Rows from block 6, named by matrix and row number. Each number is 500 + 40 x the weight over the matrix's rms, rounded and kept within 0 to 999. All counts start at 0. Numbers have three digits each.
# convs0: reduce pointwise conv (model.decb.0.0.convs.0.weight, 96x384x1x1, standardized in use), inputs 96-191
convs0.0:502496531511486501498492557488537491490489512550471477410495427525475535527501469522474470494484493508483470506545467489550525525512516455491502518494479510513471508526557458498522470503514456514516498485532488472507483483526529532534548485456531508545450495456497490477488482510478522463
convs0.1:474511518474456477504512470444507486501484506532482510563522514577501529532495482492529498475473488500541575427471482516510594512500490519542483499508456505514522525503474520463443448505482450523546518457499504501488500478564549486495523530476526534517486482478572445490500518497540489455
convs0.2:489529503496552546505583505462438542511456513470470525543466501494549506506541474491512505524492655599483496470509550513513409545493508559501550533523540564494488509550517427533483478476508522511490480524485533555523461499519477516441490521470474499567517471483471518540529506498432460446
convs0.3:516484501495478509513476511563469520503497490415551523482510575487525545447505483544494468571514489493464477520469470480480484513506519496532505516493504494485509480517478522514514501458485475489491533489492488498480533475536480481494500522501469512512481492499516534532502513499524520460
convs0.4:501473509550492545538395493485453477484549462531559489507465532475516446461504480494475454492525471485472492511487428496521505445544514470493463504477452555466479456516506475490455476502479472500494452476464444497542501524413534522447552519526485515475478452423461469445521505470467544502
convs0.5:540525545469515520490535523499506513484493523529439506531524503491518520505520443502533553462526505517508520498466556511492538527488499539500586524501508496513478508570545424536506487506553503518535507442493524490547483467596457549526527478460494457503494492449525382588494528530523516486
convs0.6:439472508471473502508505505540451540500557465510511519511499528473540461489521537486508493515499431478527489446497513512511476482555489539506473496506552556533485545510514451491521534519513539565508511542555492534517507504495524516441488517498506536445523512446537488476506549549551584481
convs0.7:482472524446482461509518509523477439545503475458545498524490501473501537480492488493451485504466465483514528519499529471501467537486511468510474495481485515523506543472446481532480477503468507499504497564513478494458511480417473477526490505516448509498498533549497464425453514519465438588
convs0.8:472550471527494525467537520518492489536511525471468494514536495523512521535504509550543544508511459513496516549517540514456506498508546463483479522482522526511519497505529506485490510494448518489480513454509454501565493537525491449427488494526478462531521496492444430565515520506509497553
convs0.9:463534536559503470460513527496483528532468534578504516506482496470490446543469514497486493554557544496516488458483482496539487451472503433462499509518493527508513474467432545496507476478491461475482502462481442560521518514527469509400462470519517462502475508413498457445514481494516424523
convs0.10:471479467477500471492497486495489490475499506503494486484543480513486489522488546526446470507518469482471494453461545478470612540560514435453494476508503472517475541441549500532514455473459521500502525553586494475500484494540530496543464484482469459507495510468462465482500517487520435539
convs0.11:436511451462527439475508439473486505478551491523502492529524483490496503470515528446489511508508528509481478498479519463489576552515510445491466504493506510510470503490543508486505513521480485511490535471486529476489489549570508527507412533482556547492491500492530461514490496496549476464
convs0.12:533523500486421552484424481489577547520473511514462512483479579470514510483533547476579497498476553546490510554463521445476471531549468460539495437479519477504489486475445503437502561486547542513471530490510461438503496519507473461536527521465494461504556459544423487410493457471531519404
convs0.13:536523499526530488488427521547525501477556530525494504436521472496493484489478561515499468483548486504524515490491467480494543515564490559505495549470573506515543470505510485538510514525490534488457483556549511499474471482607509539509471517494507544555526519542493552454472540517534501467
convs0.14:531553538569480493492464541446542540515497496481581482576454464451470545476558478474501501533563505506495461514505497488470531558553540510500513450456489516446511491583482503483505509465531455489486505548512445452473492453514469465578514519427497439481476490537461538524495523540521503497
convs0.15:450455479537457503490478489515536486552528480523521492501512475506507543504500518520500516468464491506505515510472484525492549528521524510505518485513548546525507473528456532532520506485521518497519499475479531525511512496420542527512537486512513533498553505511508460444538500510483513499
convs0.16:470482498491510539486453463526505450515481472466476489442499512517513531467459475542472462478432490523516474473510526511526559476466524556506534500541502452481489447492414487467494511525485471519510496444478481497542488507497470504483493470500421479473504499488497515532459492485484430498
convs0.17:512473548446483482461438460534553448485525526595499506474503489523509520511531498493478498478565417500506556481466424485498510478472528465507507503540494472533508516530479555514500507521504532508484500426481469525618480508464510464438539476495526536477548520470500457452487509518530536522
convs0.18:522507544530512524540468469527477519474532513478537511558491524493517565464511514539484494522518437485501513507477431491534530490529505498537498501481502490497496505469512494478536494503504498499496512474507548554511502459498553502485488497492539546520495518452542465409506535520531505483
convs0.19:540484509478500479490415531559509413476527455522537501467476480469506521442532537526472460446474460478496522438517524516496508516513502550480495466460490536502514472470433483469520516485475529517495468403479574436448520484479490555507562492441508458468514490475551509547479507495451489425
convs0.20:479489500513491476514482489443493542493495493451451507497512508512481531459513481500465486461489506499505492506489500505519505522526469475514474503487496494490476497480511461512509450506469484509467486462490513472458503498458504583514482477478501485535492493493518432448465512503485441440
convs0.21:516487484372501514475473504471405496519503503465432537483526486486443528470495469479463436482476468425472474521529541480519422467504507399477542494483499475504540489461528376505468450506531478511458498549498500498447492524457445525451556530528468479512484503482441399471478492504448473537
convs0.22:467512479532509487487586531514534530500532521540499510497503481444479480504484491502495515482529476513513456505516541541479508513523492501496514528492500461527520454470541451503509486515515488478478514562516545518453468476454478468486540503584521428464441515560466458467525483479485427521
convs0.23:487507446488478450494469494497491508523495487553508508466507483514489553544531482521484532478484479521528480553541535461525514508477511534505528552508501507485538485544527504541500501467549511492454528503463504487511504538467488517480495502479453510507535519434518522492527508494394420486
convs0.24:522485500526507544559525506515476527506517535484497509492499552534546490518482509508506507556512496515504525518493519501479503489526508532557533499486521503503486519454463445546512497512454494508456516534471485489533483527437478501505492527461503579484474520501496490430489516500510516499
convs0.25:479418437660519542516439428528558453499497527477505532456459528469479473500479424460459453542506447520495475403547486471470503475487481475490489481507552507533512500623471434444478467536524486515502502601482538516481482649445558535502667528490469510446480496554497504473497511484489527548
convs0.26:476484495479495495459554508449516504498500484482504480476479480522479582535477433530554473476496499525471496485514497502463547500467461533496474491476543501492450556619464501507541486510513485514527484450532508465478561487487545478598465505506457478562496503518506528524515552509528499463
convs0.27:512478505453534510478562533495509567534539507448494493474494501503484446512475441457559468513524546504521550483480554498499477486503454502516516552512517502511483525479486521521465522516522512518560484589506504501537485531479536587523584541507468592456497507494467467584481493516491561464
convs0.28:561549531485521565508482554545569532453540542500518521462491394502515517468510572534536491421486532482512513522523450508481420482439520470509516464487457484491529470519438436496523527522485546481527536430441547463452501500362531461543538484546512618534445496474491421423479496504461528544
convs0.29:574446556539505525540510517524460497493503528467496506502507508521508518483504511529517497496497453506484549501491501509534483519488542512526513519459463498502481545473431521527507497511521495497527500450511501492541488472626515520448456477501497573485512488499515453472501504506504534496
convs0.30:477505485444516468485495489499484491492478514535504493541507498488504495500514513489467489481491490491502519438499488486499526506500500481489490476496501491516496470502509469477514469491492499498502493509491518502488497508582509477479463507512492495487487512494486455536506496488522484492
convs0.31:473432503553471515541544492522548431502465439505515467515504434467497573475491472495494496535485449517499472470476458500467453442508497490525512487458505494547484470515422473557520416498490460530500495492544514524499464478492411631532444520430464482530478518427484549562463480533519489492
convs0.32:491491498462533495518558515490538493481541515524436514443522569515508478518484512501552497502526449508530492501527536496554462485500485519491490550524502519487517545536517487498503490484497536481507492472491485508553495485463511505518445447508498496548481478481514452616529507505464555492
convs0.33:529498527474539475487492500494531516463487523535517509519504508488502529533520512506503491461521434505518506492483479509493513519506523498480499554516462501488511484522472475495506480488499503484535493506501491468510511525638513459498484514496463506481495492483515450592499517495512501514
convs0.34:487486471444479464482569514488479502550539432524486494565500496518522504516473495487546483494497495476541508549491570511496550531491463482500497517487482468490524457414564492550469490509465450526520510558554572519486433466485527499510490491485554466563479524522495462490504434473550476505
convs0.35:510483495575491495525533476502525557468480477504446501521507562524530514525495481489484501570466471474494520487500518506500471565513512447525513587529470512550534494496514485536459510444600475520489479539559556542525496475607489500518482487459545495533551527506510476594506532497479478450
convs0.36:505509529443508524476439468505503498492535466466443490449527520495490445457511467466498440524521452531512495542454454521513530494460524506496557421461477480505457473494476609504420482505466427491497463457517487481508471458504537510543514471445463424518537547402498559501485458531476525495
convs0.37:474488485452525535494505496519473487518484510514492487479494501505493514487544479536449491481481488500496469497538480511489504473532541483495502535511503528505485514462514379514512438526506495485512526502535471519546481531356525498443504501503497503555482507471513406437487535517437518476
convs0.38:476485493472494446505491479467436457477463526490493473520476386506497472497508447536503463481482516519501442420577465483515454524503479488535503493500474550511517490461421414528506477525496500485481509483520564511538539458496475472460472536449518604512550489486481458411506504507464493469
convs0.39:501517511642488571502520501521487494501508500451562472485498506492522502509510523498499459490524541525512436523504501449498504455486501501510510478498501496512489491528488550488540515498463537490498480508530500518500511558448483481434512542515457521505468507562494568529509497517476487497
convs0.40:481454474541428522471478509502511444512486433456520517519536483534499476454485522483460517464517552534497542474472447504488499462499486478428502478486481517543477430510481562523462533496542543484498464542526473480473473535538467473514415478490481474484525460598442558461499468526442548507
convs0.41:498523468410454512483503474481508523495483448415486530499521507479510488509468540464505527485488493491503501487497603472492488518491466487512507488495535461508493538485559535510522468483409490492501488453471493475495484507417487471459484483452468491457488506509490527438485486478564504489
convs0.42:457504502433517507505520509529500494478521496527529514494510505476504505498508533503496472554560515525505471514504486495532484491498506484514501527506502524514512498543513453473513507526530483503483497509513521523527497536418490514492595534513492518518510524519485530492506511536486493541
convs0.43:487532503399526460522513503490473516491540495482474514508505460491474521503499496507487440479551468512550460503494447492520513505513496479487506486498470468484509441474503492480464518520494471481476493511512501516505485447413499490439523484511450466461480491525518454427508465508476482518
convs0.44:539476489644472562478498499521477517523501503421512511450487470506502520500505452518538459538510581475459443456472519477524475530487467534557491477494485551496475476530542545479499574505510508516488494562500458436511522519507479444488554477518441502438499508512534474471469498490479521401
convs0.45:434549512525478505482543509483464517485526470601491496480523526450552476426485567484543532519513512480489483496483569451494499478582493514497469448511529513563485485430551445431565565522568504521498536449597464518486534518505514466484491520478493514499505511501504442399522572518520552527
convs0.46:471533508525523487509516522544510460522570498555501508439549449517533442490537529517503501465443548492482454461517427499446486480448502526481477450519536487490485426550445448496549444485439496534510477478463475505474512590441483449497443500450529464544484474441515556495480500490484498480
convs0.47:536467486534508474489447503516474490509538439503537511470503477509517503488523530463491476503485532489530490465503494538493506483515450524479451447523493561494515519516573432534507510513518522539456500505486504536496548526395463515444470481506520516519549507577472451529497475503500496502
convs0.48:476567456491521539496515519531493511479448552491547485510477492464494492491536481489519508515493596471476496562513544482464431471556467511473499457483504500482482507453632471495459505474490494480509502521510444471466495530469466487471444503459476455470472504562461481512517512506463470502
convs0.49:464486438497492549475518506489472480492486532466544506497490561518501509489498495497477514479470479491457472480533511474468508486548437466488497476540497479482494483471496508516552512509512481476566508533517523492453573518461534470521524492495437504458489514514523521478498518461490519563
convs0.50:561507585415486524474485538477446455514496525483488507471495490494524549509456484511471538457552442492506574538479469530509497470501515528478531561528475524510507484539474537527542543485530523502506530431501485516511503473459501494513455485431473496486507509423485455535508512530479520506
convs0.51:499502490486528510518539523485471524529511519455470518522466522499536543517443511531459521551470547485477478495475510502484477486511476504479487503520484516503482520489528499472535471510499539475520505506521463556482504497485537463454511491492463530450487487444509407439510492511498441506
convs0.52:481479507543527487498524526531512519494520487494513493545476516511499513459536483510452499536509515468499506491518520501574447546514482523473493547496502524504461544491498474503486463489511459477517472537494498491530492540646536470564486490472550451513475480455516450595503525486486483487
convs0.53:524474447423495483452456482544467532504430497504533475481456525495482470507471511478490450478512569527447523425482546477513498483533503496516471442500507463469508450457478567512468455489460504490448466451485499474487467494446480534558415492529494502518446524441385492446522437488493431487
convs0.54:501569531500442491498565537543479484538449497427516518494477566504509495516498530492493509487510552500508505544505534502502509490494468497503573438473495491484456465558481464472540480480497463467534491467509509546450508512516543455505510487470481457520471498570451624541471487487510478491
convs0.55:457512471582487513476483565531562509615487456499477504462494508504517500534461496499450518578496476483486471566478489526524522468481492433556533456497493479489447501504514443515528475488459455475505500487465582533510479524514453441388540465478521520467500509457438465402501513472468505462
convs0.56:421533526523541565509520497486456488528523485574464519487497588490487498453470480481517511483523460535527549495529546501501490465477540509469544488551547508499479483504436447473501506511521504520450508542481481498492486523468506537506477467484515486461510471497495508499484431484507499530
convs0.57:456497470461515540534484477513485489505511511504517535487508527525535539480525489523498501523496452495479508525533525506489511496529540492520529475489511505496513563503524467490526481510489496497508513423515515465486510507422467499519509529506485511496479519480480461445465558504500499508
convs0.58:451480501482488466527537471509480511504513481558521539592504407505517505452465515493434522492477501506479490554475452475488470494484480539515542516519515503499496473514459495504506502470476526525509514502522534539536510546603461493473437534525512531460496522526493533547499505484487466528
convs0.59:510540547464559494536554536493430492471531520498500478559481487502480508528489529494548501470561444555526461540536484493491552498537521568511489513486519509467477461549488492531455490510532469454504469499520512498485443514517498528519485518494531514533489523443519541494500470481501446526
convs0.60:477496502479474523499511524520478510501452508444502492452492550430499470487486538476573475474583523523493465458505541495496496506494479481490519452461494485494493478497502543508503501477468467499483500464489520430458462483548478525562441479533464521542462497516480473500485457474555467446
convs0.61:444541544505541494476437509466520521492439471529536492485462513473484505473515461493485465481473502512413476568503460481460465472500490532513503482489464472471495456508487514451517499462484480503506469519467488431492462493509427526528477502507453486429451499495500499546468428511498449432
convs0.62:558557504511514482509634555500508575509497509504489505541481496495513528510493475519558543466532562548515507585472556504489499532563473552518507518486488466468517468456508527517498497476478521514501493496552521482479520471474519452503475499471493485510495497536530497472553533512523464513
convs0.63:529560527528489526507538548476471527546484543510499512431464564457478556495484460528533518518525496533521497524481580519530466465509495500500529479494466480509479484422542478455488508511514498468482482491550489459453482463377431519376496485486449514450468496513466496525550497480509487498
convs0.64:539532551524482500501521548466465470489497500487491506510482570463519494479470455499524530491497535521502491591527534471523492503543492503482505520506476497499523536473449605476517537493487547504547510482574488491498506503510512502466493457541452495504502496470547510411524536524510481477
convs0.65:580522489503553512478491553541511590492542502525552537502531538475509570483477483469475524512530510559494528644493455529498539525502514482509512429515469480482510499503472519429477483464473493486483523514551513507501512486415491465463482493489481474479472492571469573450448526530471478433
convs0.66:513560538544494498517527556490566534518488518475456483483495617498498524478490471512556536484536580537487517614476552518486450522556503548480531502511463475494476516450530519529472526517490507497523496465538511473510509482430453535439499516484472506485474496501529569408507503523502534500
convs0.67:526505524528471504483516459484468520528506474454509505517483529494528506461507479489524459465461528487441474550482492467479489460517500471540487499469481486482459526477590532456490487470483512497503488506541568464488514510408506478460461517485492500502480468503477496487502520489549518451
convs0.68:553502505461467490524595541502523553485462510461493479497504556451513509477491449524528505487534524523484532613461551496495461482471443560507539527455486504487478534483494521481455558475465557508511473493519534465483514444448500521527457462513527525543514476523499476456508482484499523470
convs0.69:491524531453500521531511542490516484525534469524515509466493469542520479464526517514545509510510523580487499588526535495456480535519531559518462449457550518527479543465515600513512527492507489493544485467532431445440512493463491526536473499460466467445512479499532525493477512507504478394
convs0.70:524520495467521508515581551452488543493438524477523475496464551484462479513484514446545475469539528529524480572455481470493462459437481528499537523503496521490528445505487517493506494490486506507469476541466482515506480492485468522469490503511532491470483493528428530500533476496533468489
convs0.71:532529489518482502497547511490531525439523492447525515542499540451477488490504470482493540499519548516493491540468557499457439517533512547479469464486492424485504521509525481443502516504556493482550495543520482503489509492515498448512474514491511519535544479508548575476526517524482557479
convs0.72:495493544510482500463444467503476498510478486562474510470487395474481569478474488525506474534501425479467483500508443487472498494499486498466539539534485465497539483442469498503547524489486512517485532564521553503549512515435493525464560542532464469467514511500484472505450505509491484498
convs0.73:481529509522491492492530503481547562531487469487460495403491490503480561450462489514540451556522547510496500569516482511470465478520495477522504495502516542471487433528518571493523508507488484516503492569502531455534481496471467546484535524440456513445492521532534547491506517542494503472
convs0.74:433534474626503538501431486526489479483495505545516480460492565472505458503503476482466515467576497481511518451517498487516507489499490562489493484495526489475487474490496526506497545476510470498474501523491462447512504550510478534499553518537525481497501490510482513495549492487515521485
convs0.75:507505556441467472492464522419493551468520527558482471521527494527529508508511499487493549436540581543459453594479487489502516513485526477460504467493482532502531518508475557525523506526530487492489483475524482502497481489494500490485436484497453443499487490446518458420478535488471525519
convs0.76:550531527475487514528464472535467529518456483474546514467481533500506504503506508479563488548573522479506507613489536497496509477474519512525536435499511518495522512526511557486483511502496532498526504486525505537508478509492523447455448502537459509438527510539498519521479524493490541513
convs0.77:481559524402543559480514517545499537454533467469529510468507558478520513516521516482496494505518461487505485551497504485505442495545512512498504540498487526509505522508504523518499529527506478494498534489554495496502513518448534511514525540530540489528500521512478501479501538507554495533
convs0.78:474501528538512495531447503473541475529512546509471505451498499524494533495474514507477504531509476459499472490485491495504523525520492473533511492501505501509518492478520491548551494503516478507463507502512516498503514482538478514567506512511535514535523528498495490430532517486514544501
convs0.79:528526504528508520528507530466602524455511533522498507472513520497493580491494484539553471469492485521499523474517524554522568504535545483515587489471533548512514486520547541541546514476466473493493517472520446461471520546605499466510542542480526458475496495535510498398508461492518521515
convs0.80:497519546542512497512464457501437475474556495515488518473481506466530577518465436535486475525492461496540527433488414508560501497460467501480437512499461444508533482468500461455499509522496449509521516487470500516502533487444490457454536511485487499516518486460530493484513464518537501463
convs0.81:485471536501434515528503457467490523521471477474559510564510516528532490537547494513496443520484474489500504486500475507523506504528470494534520546496485536507514468541466515507526550534507483503507512486498485482572459489610509519553593505449518502517535499471519565555477524518511481431
convs0.82:457452549551504495479484508499494479483564492476478511468496421475540537481458555545436477496534434480517455459481479508504565494504449509466501508501458485467500499539509500454528541497509453480509468502556490488486529500486504479428485479513437488493526529423578527470492506499522453541
convs0.83:507519553476534501506461533598470516467529528499539500502513475523513499539540519496507519454600487554536487457504596521486509518501488554512510499487539550498497413497517487494467470532442529473466510485470529484490518498425487491462444479459501494485484524437517424508491456475497542476
convs0.84:499476506538495516523586509508466499469558456431514459517466624457510532468513548471511468510512561500482478571489563469507507463536539522489427444457486460457498500482511485444491482542409509509473467499497514489502433541400482492462506484565442491438451492461502483513504496489477477560
convs0.85:490496493515473513434489495509550504457493465490498465533496440495482521479523476459559486487514496509490435578493462478465440526560524398474528570470493521498518472573537434517441496516489508493430462497501591538514469517519521559528524567563592547633499498548531520493453525495505453580
convs0.86:513452550469485540548607497551456517504507463471533491584458486505477531519489506535467452508433456484472497558515514493494493504529543469543529523492486460493462454471528458464548524462493488520493458477508574521506516453513489557554347467481572540527520523526527560542489482492482488428
convs0.87:586580525396495479499468541463510554494438468479517493561477460489501486478491459483486522564513515534517422503494530471462392465536528586508414444433467544484499452461572560440450518497508559481540482459443423543519466479515540542384516495507501463415496484417464543587409552567453504473
convs0.88:509521498481500549480483480535569502503488504506512496464514550509532499519492527459541477495485462501538531466481554493479493523519530482494501494484501484517537496520516536518466511499487498521490501499515498501456517475483522557543509474463514517513548495490470501514530473498515523535
convs0.89:480604523436475476481415542469547487509468481524461487472543462508509506461468455491496482456505532505511542471507462518515535494464481477499480448487487441508504481447415588512472532516478506491469480512474492463475487446395508495484468478512493492504474503575481435410541504511535562546
convs0.90:517498479560460455457549496495504530513479530492525478524502469513507505515582528485501523504460585485461514495525479486467426540498482448471492489487472496499486456473505559481486489476481503528479519474510512500479489535511457528502479531478505512533467468565474531539491507509491471491
convs0.91:405525470537560482444468461502515476504512487455503494506535595533470489483513514477486502486553459455548525480463605554516529533502579445463526444499552469497552530546571529563426573472511537495488467432536523521497515481491522468413556542545494482464523548470485403495577457555512510581
convs0.92:485518512467527507521504531496542513523504527498510521508518486510502517519507496521495494495499518502508482544520490529509489514506534489512540511505495510507515504536514466497509505505516507514509514486519542518526528507419483511501546545479486509515497528481496524497482527527466455497
convs0.93:456471454496477498482462473497489479529485489456473502496510489487518485503467494499474519525476490473496493554472481485484515513525494475529514490503490503501466475480499539476484472421476466524504490525481502490457492467426472524489528498481490526495467499445483565490468489503496433480
convs0.94:496519537499484474455546503509502484533509508521497489488505470500479490540506508495479489483455442495523538525510569493546478476503474532459487516528487504493466522470573538499513542485471484495508462467497494499472481517488523548513452513472527487539489493462513469533514503479565476494
convs0.95:512452515471480492474447481523538470519519467467551496493480517464519469532535539481463492490508495489515513486495479492470512467507489540494499463491496499479488458528530511481507486481468499485480470489475478500491504522414484517485531495504475503473499493494491508541514492481503503509