A small segmentation model, trained from scratch.
Training: batches of 128, held-out accuracy 86%.
Data: trained on aerial photos of the United States (SatlasPretrain), 50862 training examples, 49.3 epochs.
Rows from block 6 of a small segmentation model, named by matrix and row number. Rows with one number belong to one channel. Each number is 128 + 24 x the weight over its row's rms, rounded and kept within 0 to 255. All counts start at 0.
Before each channel's rows are labels from the 100 images, of 14976, where the channel reaches its highest value: "colour at peak" is the nearest of a few named colours to the mean colour under the peak. Only what is clearly more common there than usual is listed. The data: aerial photos of the United States (SatlasPretrain). In brackets: how many of the 100.
# convs1: 3x3 conv (model.decb.0.0.convs.1.weight, 96x96x3x3, standardized in use, each kernel summed), inputs 0-47
# convs2: expand pointwise conv (model.decb.0.0.convs.2.weight, 192x96x1x1, standardized in use, transposed), outputs 0-47

colour at peak: pink (47)
convs1.0 [132 134 147 128 116  99 155 101 162  97 163 143 143 112 135 150  90  79 140 171 112 131 125 129 116 105 132 109 132 169 160 130 116 145 124  79 141 128 114 142  91 166 103 143 151  62 143 163]
convs2.0 [133 132 127 156 130 121  89 116  97 109 131 129 119 122 196 114 110 109 140 124 119 122 154 112 141 122 140 151 126 133 137 106 124 145 164 132 145 127 150 141 135 130 138 114 143 119 162  82]

colour at peak: pink (45)
convs1.37 [132 130 120 121 121 130 103 159 125 134 123 163 161 113 143  57 128 135  97 118 156 132 147 139 152 137 168 101 155 194 131  89 128 135 163 101 147 126 126 137 139 139 127 130 124 153 185 113]
convs2.37 [100 117 149 157 148 103 108 159 144 142 128  97 144 131 148 116 129 129 146 146 131 119 151 114 111  80 143 105 116  85 140 133 133 147 161 135  80  64 153 147 118 143 144 131 152 138 121 102]

colour at peak: grey (84)
convs1.9 [121 141 103 141 151 120 132 162  88 162  98 143 144 150 118 164 141 149 130 107 134 149 138 114 102 131 142 130 144  74 113 163 105 119 110 125 153 103 110 123 160 135 180 162  78 125 112 122]
convs2.9 [124 134 125 111 111 129 155 141 152 151 137 137 102 151 121 127 141 161 114 116 113 119  70 149 118 107 144  69 125  98 142 154 169 140 151 121  96 134 103 124 114 143 121 154 125 122 101  95]

colour at peak: pink (28)
convs1.49 [137 119 136 146 138 125 142 126 117 125 146 123 123 103 120 107 180  97 120 109  90 146 132 139 116 110 110 112 110 190 106  95 100 114 102 110 168 146 189 134 168 159 134 135 167 133 153 136]
convs2.49 [112 158  99 111 138 178 162 137 118 117 155 160 125 108  99 101 139 102 126 112 143 127 142 118 125 100 117 139 119 128 119 119 187 150 146 109  83 108 158 136 101  66 128 122 113 149 140 101]

colour at peak: pink (57)
convs1.57 [ 85 132 110 144  86 118 173 100 147 117 122 177 141 103 109 134 134  99 119 140 114 139 135 160 137 100 100 106 130 154 162 118 152 144 117 123 120  72 104 120 124 153 111  97  99 132 141 120]
convs2.57 [111 127 138 131 139 101 108 124 105 147 166 120 116  91 158 109 123  98 118 132  87 118  94 107 106 110 125 115 139 129 132  99 139 104 147 147 102 110 142 182 114 122 156  56 180  97 143 184]

colour at peak: pink (41)
convs1.10 [153 137 128 137 119 129 160 125  98 166 104 145 142 138 112 104 146  99  92 130 166 155 134 127 130 134 152 123 103 111 161 130  92 135 146  91 125  97 110 119 128 172 139 137 137 127 167 128]
convs2.10 [140 138 120  92 138 121 110 107 142 142 138 118 142 144  35 123 175 110 126 117  98 114 139  98 112 121  95 151 130 129 133 110 125 106 140 119 121 120 142 143 110 128 143 207   9 138 169 141]

colour at peak: pink (29)
convs1.58 [117  75 121 108  73 106 117 118 124  83 106 152 162 111 126 123 134  81 158 106 140 142  96 129 121 107 109 113 106 138 115 143 109 126  99 102 169 191 187 170 146 179 144 143 146 168 151 123]
convs2.58 [104 130 149 158 156 128 144 111  73 156 118 151 157  30 153 141  87 151  98 124 121 135 129  74 118 139 129 136 145 112 157 140 135 162 152 126 137  94 187 144 169 146 106 108 163 159 101 137]

colour at peak: brown (81)
convs1.83 [143 132 152 131 176 126 106 164 125 119 140  95 120 128 120 124 143 161 109 134 140 112 103 108 172 164 123 132 131  91 111 179 152 128 126 132 128 124 135 150 143 124  91 103 171 163 115 119]
convs2.83 [124 121 112 114  80 155 137 151 138 100  81 134 148 101 138 184 135 136 142  94 154 120 115  86 100 122 115 121 103 114 156  93 114 129 108 156 159 106 154 140 164  87 151 118 143 133 131 155]

colour at peak: brown (71)
convs1.56 [112 110 147  86 119 116 143 158 147 119 116  90 148 146 153 120 111 171 134 110 139 164 137 151 122 179 124 133 165 116 102 133 114  88 128 143 111 125 141 131 115 105 144 138 130 126 119 105]
convs2.56 [146 150 152 119 133 107 133 137 166  97 139 164  95 129 118 133 150 154 153  98 126 138 148 143 124 149 138 128 118  85 155  87 141 172 131 157 117 113 104  84 112 143 161 121 123 137 131 102]

colour at peak: pink (36)
convs1.89 [124  84 100 112  76 137 174 102 119 107 108 146 142 133 137  85 148  95  90 151 151 140 126 154 109  67 171 102 119 168 125 151 135 131 113 120 200 109 155 102 110 151 120  93 146 172 139 127]
convs2.89 [ 95 135  96  84 131 105 130 160 157 118 135 139 121 123 102 108 189 124 151 130 163 109 136 154 123 107 139 101 134 110 114 140 133 104 105 177 121 106 146 141 110 147 139 114 128 124 150 153]

colour at peak: pink (30)
convs1.43 [138 115 121 112 109 161 107 144 171 108 156 153 112 127 151 159 123 105 160 115 136 111 136 110 136 114 104  86  81 115 121 122 154 153 150  94 137 134 109 130 125 109  99 126 134 172 141 134]
convs2.43 [136 137 136  92 141 140 167 115 142 126 139 136 137 112  12 124 132 142 129 137 130 131  81 145 125 118 127 142 128 133 131 113 138  96 139 155 137 117 148 112 102 119 101  77  84 162 111 102]

colour at peak: pink (33)
convs1.64 [103 159 177 116 126 131  89  88 136 131 170 130  97 123 127 116 103 109 160 118 138 111 143 108 143 144 102 151 137 135 171 125 116 112 161 124 120 103 111 147 106 126 144 141 131  77 162 122]
convs2.64 [127 126 126  60 142 135 150  99 119 136 154 133  88 118 127 130 149 146 144 127 147 144  99 174 130 144 130 122 124 141 152 100 134 122 174 152 119 110 140 156 170 118 130 143 192 154  86 191]

colour at peak: pink (45)
convs1.60 [147 131 135 129  85 141 148 111 122 157 172 132 128 127 146 113 151 128 121 131 141 161 169  90 134  68  85 132 108 153 141 106 112 113 176 100 117  93 125  98 132 155 164 111 140 107 127 113]
convs2.60 [140 135 117 129 135 115  62 119 130 137 152 136  96 118 117 105 189 110 125 138 117 131  60 136 124 135 102 141 124 129 139  82 131 141 141 127 129 114 140 173 128 111 141 149  87 113  71 129]

colour at peak: pink (34)
convs1.26 [165  73 131  77 150 119 133 145  90 126 156 156 113 161 116 128 162 161  70 102 150 153 146 126 168 154 130  81 129 123 137 131 122  97 143 135 157 146  94 152  95 124 137 130 102  94 117 138]
convs2.26 [123 125 134 134 140 127 255 134 140 124 134 123 127 134 123 128 133 122 123 125 124 128  71 128 132 127 121 126 130 126 136 140 124 149 145 143 114 120 128 126 126 139 141 151 106 130 146 108]

colour at peak: brown (69)
convs1.91 [145 126 129 118 141 161  66 194 147 148 114  77 122 150 126  96 144 131  75 103 170 108 146 163 123 170 120 107 152  50  92 165 141 118 109 127 140 124  90 115 129 108 113 150 118 177 139 137]
convs2.91 [106 146  87 108 115 137 136 126  67 130 116 165 105 127 134 121  85 102 137 103 117 106 133 159 118  89  87 112 107  96 172 162 126 156 130 145  99 116 105 194 140 159 146 159 153 152 113 126]

colour at peak: pink (48)
convs1.44 [136 141  92 109 107 166 144 144 176 130 146 171 123 101 140 101 138  93 126 142 125 162 110 147  83 123 137 122 115 110 163 155 158 132 141 157 143 132 145 113  87 119 145 124  99 162 144 107]
convs2.44 [134 133 118 158 137 115 103 104 116 117 146 129 120 133 217 112  70 133 128 125 127 128 135 118 138 129 109 132 138 116 128 142 136 138 162 123 120 130 108 137 141 142 123 169 103 135 114 125]

colour at peak: brown (91)
convs1.22 [111 166 127 142 185 108  90 179 112 141 127  92 139 132 128 160 116 163 118 149 118  83 115 115 190 187 143 108 157  47 100 144  98 101 137 120 107 108 142 134 164 136 118 121 152 165 121 136]
convs2.22 [142 159 134 143 128 138 118 140 109  99  79 186 142 102 136 131 111 106 152 112 153 125 145 134 126 144 124  72 110 112 140 133 173 143 113  97 119 146  63  90 133 152 114 126 132 152 139 144]

colour at peak: brown (74)
convs1.41 [121 125 117 116 162 139  96 131 133 110  98 140 153 142 155 138  71 159 139 149 139 107 126 188 150 150 135  74 115 142 105 114 131 165 124  89  97 123  86 147 149 136 118 144 145 129 126 116]
convs2.41 [133 130 137 115 137 125 113 130 136 122 133 126 113 129 209 127 132 129 130 135 124 132 201 134 134 123 128 126 128 127 124  67 123 117 126 140 119 127 127 125 131 145 128 136 138 139 237 120]

colour at peak: grey (83)
convs1.23 [117 150 107 147 114 132 127 116 130 133 139 113  93 126 124 174 131 112  88 140 144 146  96 133 109 155 136 125 140 125 148 128 119 150 100 113  87 118 101 143 114 110 147 136 137 101 106 137]
convs2.23 [150  90 155 123 166 105 127 152  89 124 144 138 122 136 162 148 112 151 137 178 101 109 142 149 134 133 110 113 125 106 131 124 150 137 132 149 154 102 114 111  75 116 129  87 156  91 155 116]

colour at peak: grey (82)
convs1.45 [149 144 136 136  94 178 107 156 169  97 150 127 134 101 121 105 112 108 164 127 117 135 141 118 126 127  97 137 146 114 164 124 128 165 157 191 152 121 110 136  85  95 102 135 124 129 111  80]
convs2.45 [130 118 124 122 134 120 211 125 127 140 139 112  92 130  62 128 130 138 133 128 134 135 100 144 139 137 126 117 121 134 128 105 113  99 110 135 143 137 119 109 150 139 141 146  61 134 167 110]

colour at peak: grey (82)
convs1.73 [145 204 113  84 144 142 140 157 119 129 154  91  88 121 143  92 154 174 112 144 138  66 120 132 130 133 147 153 119  86 145 136 137 159 115 104 130 127 115 124 142 122 120 120 164 146 113 151]
convs2.73 [140 125 130 154 130 166 166 142 139 108  83 128 162 136 170 115  79 150 146 149 122 121 167 131 103 134 111 103 115 124 106 104  99 175  64 124 163 151 108 157 124 127 133 115 113 148 123 153]

colour at peak: pink (25)
convs1.1 [128  99 121 157 131  91 158 150 105 156 142 156 130 134 125 142 121  99 131 145 153 156 136 122 126 121  95 128 128 132 154 148  93 128 120  78  91  83  91 134 134 165 182 144 125  97 125 133]
convs2.1 [148 132 140 180 128 103 153 134 127 128 135 109 140 135 157 138 167 145 128 121 152 131 187 104 116  97 100 129 125 157 104 117 118  75 127 106 117 160 135 125 107 119 147  84 180  93  48 135]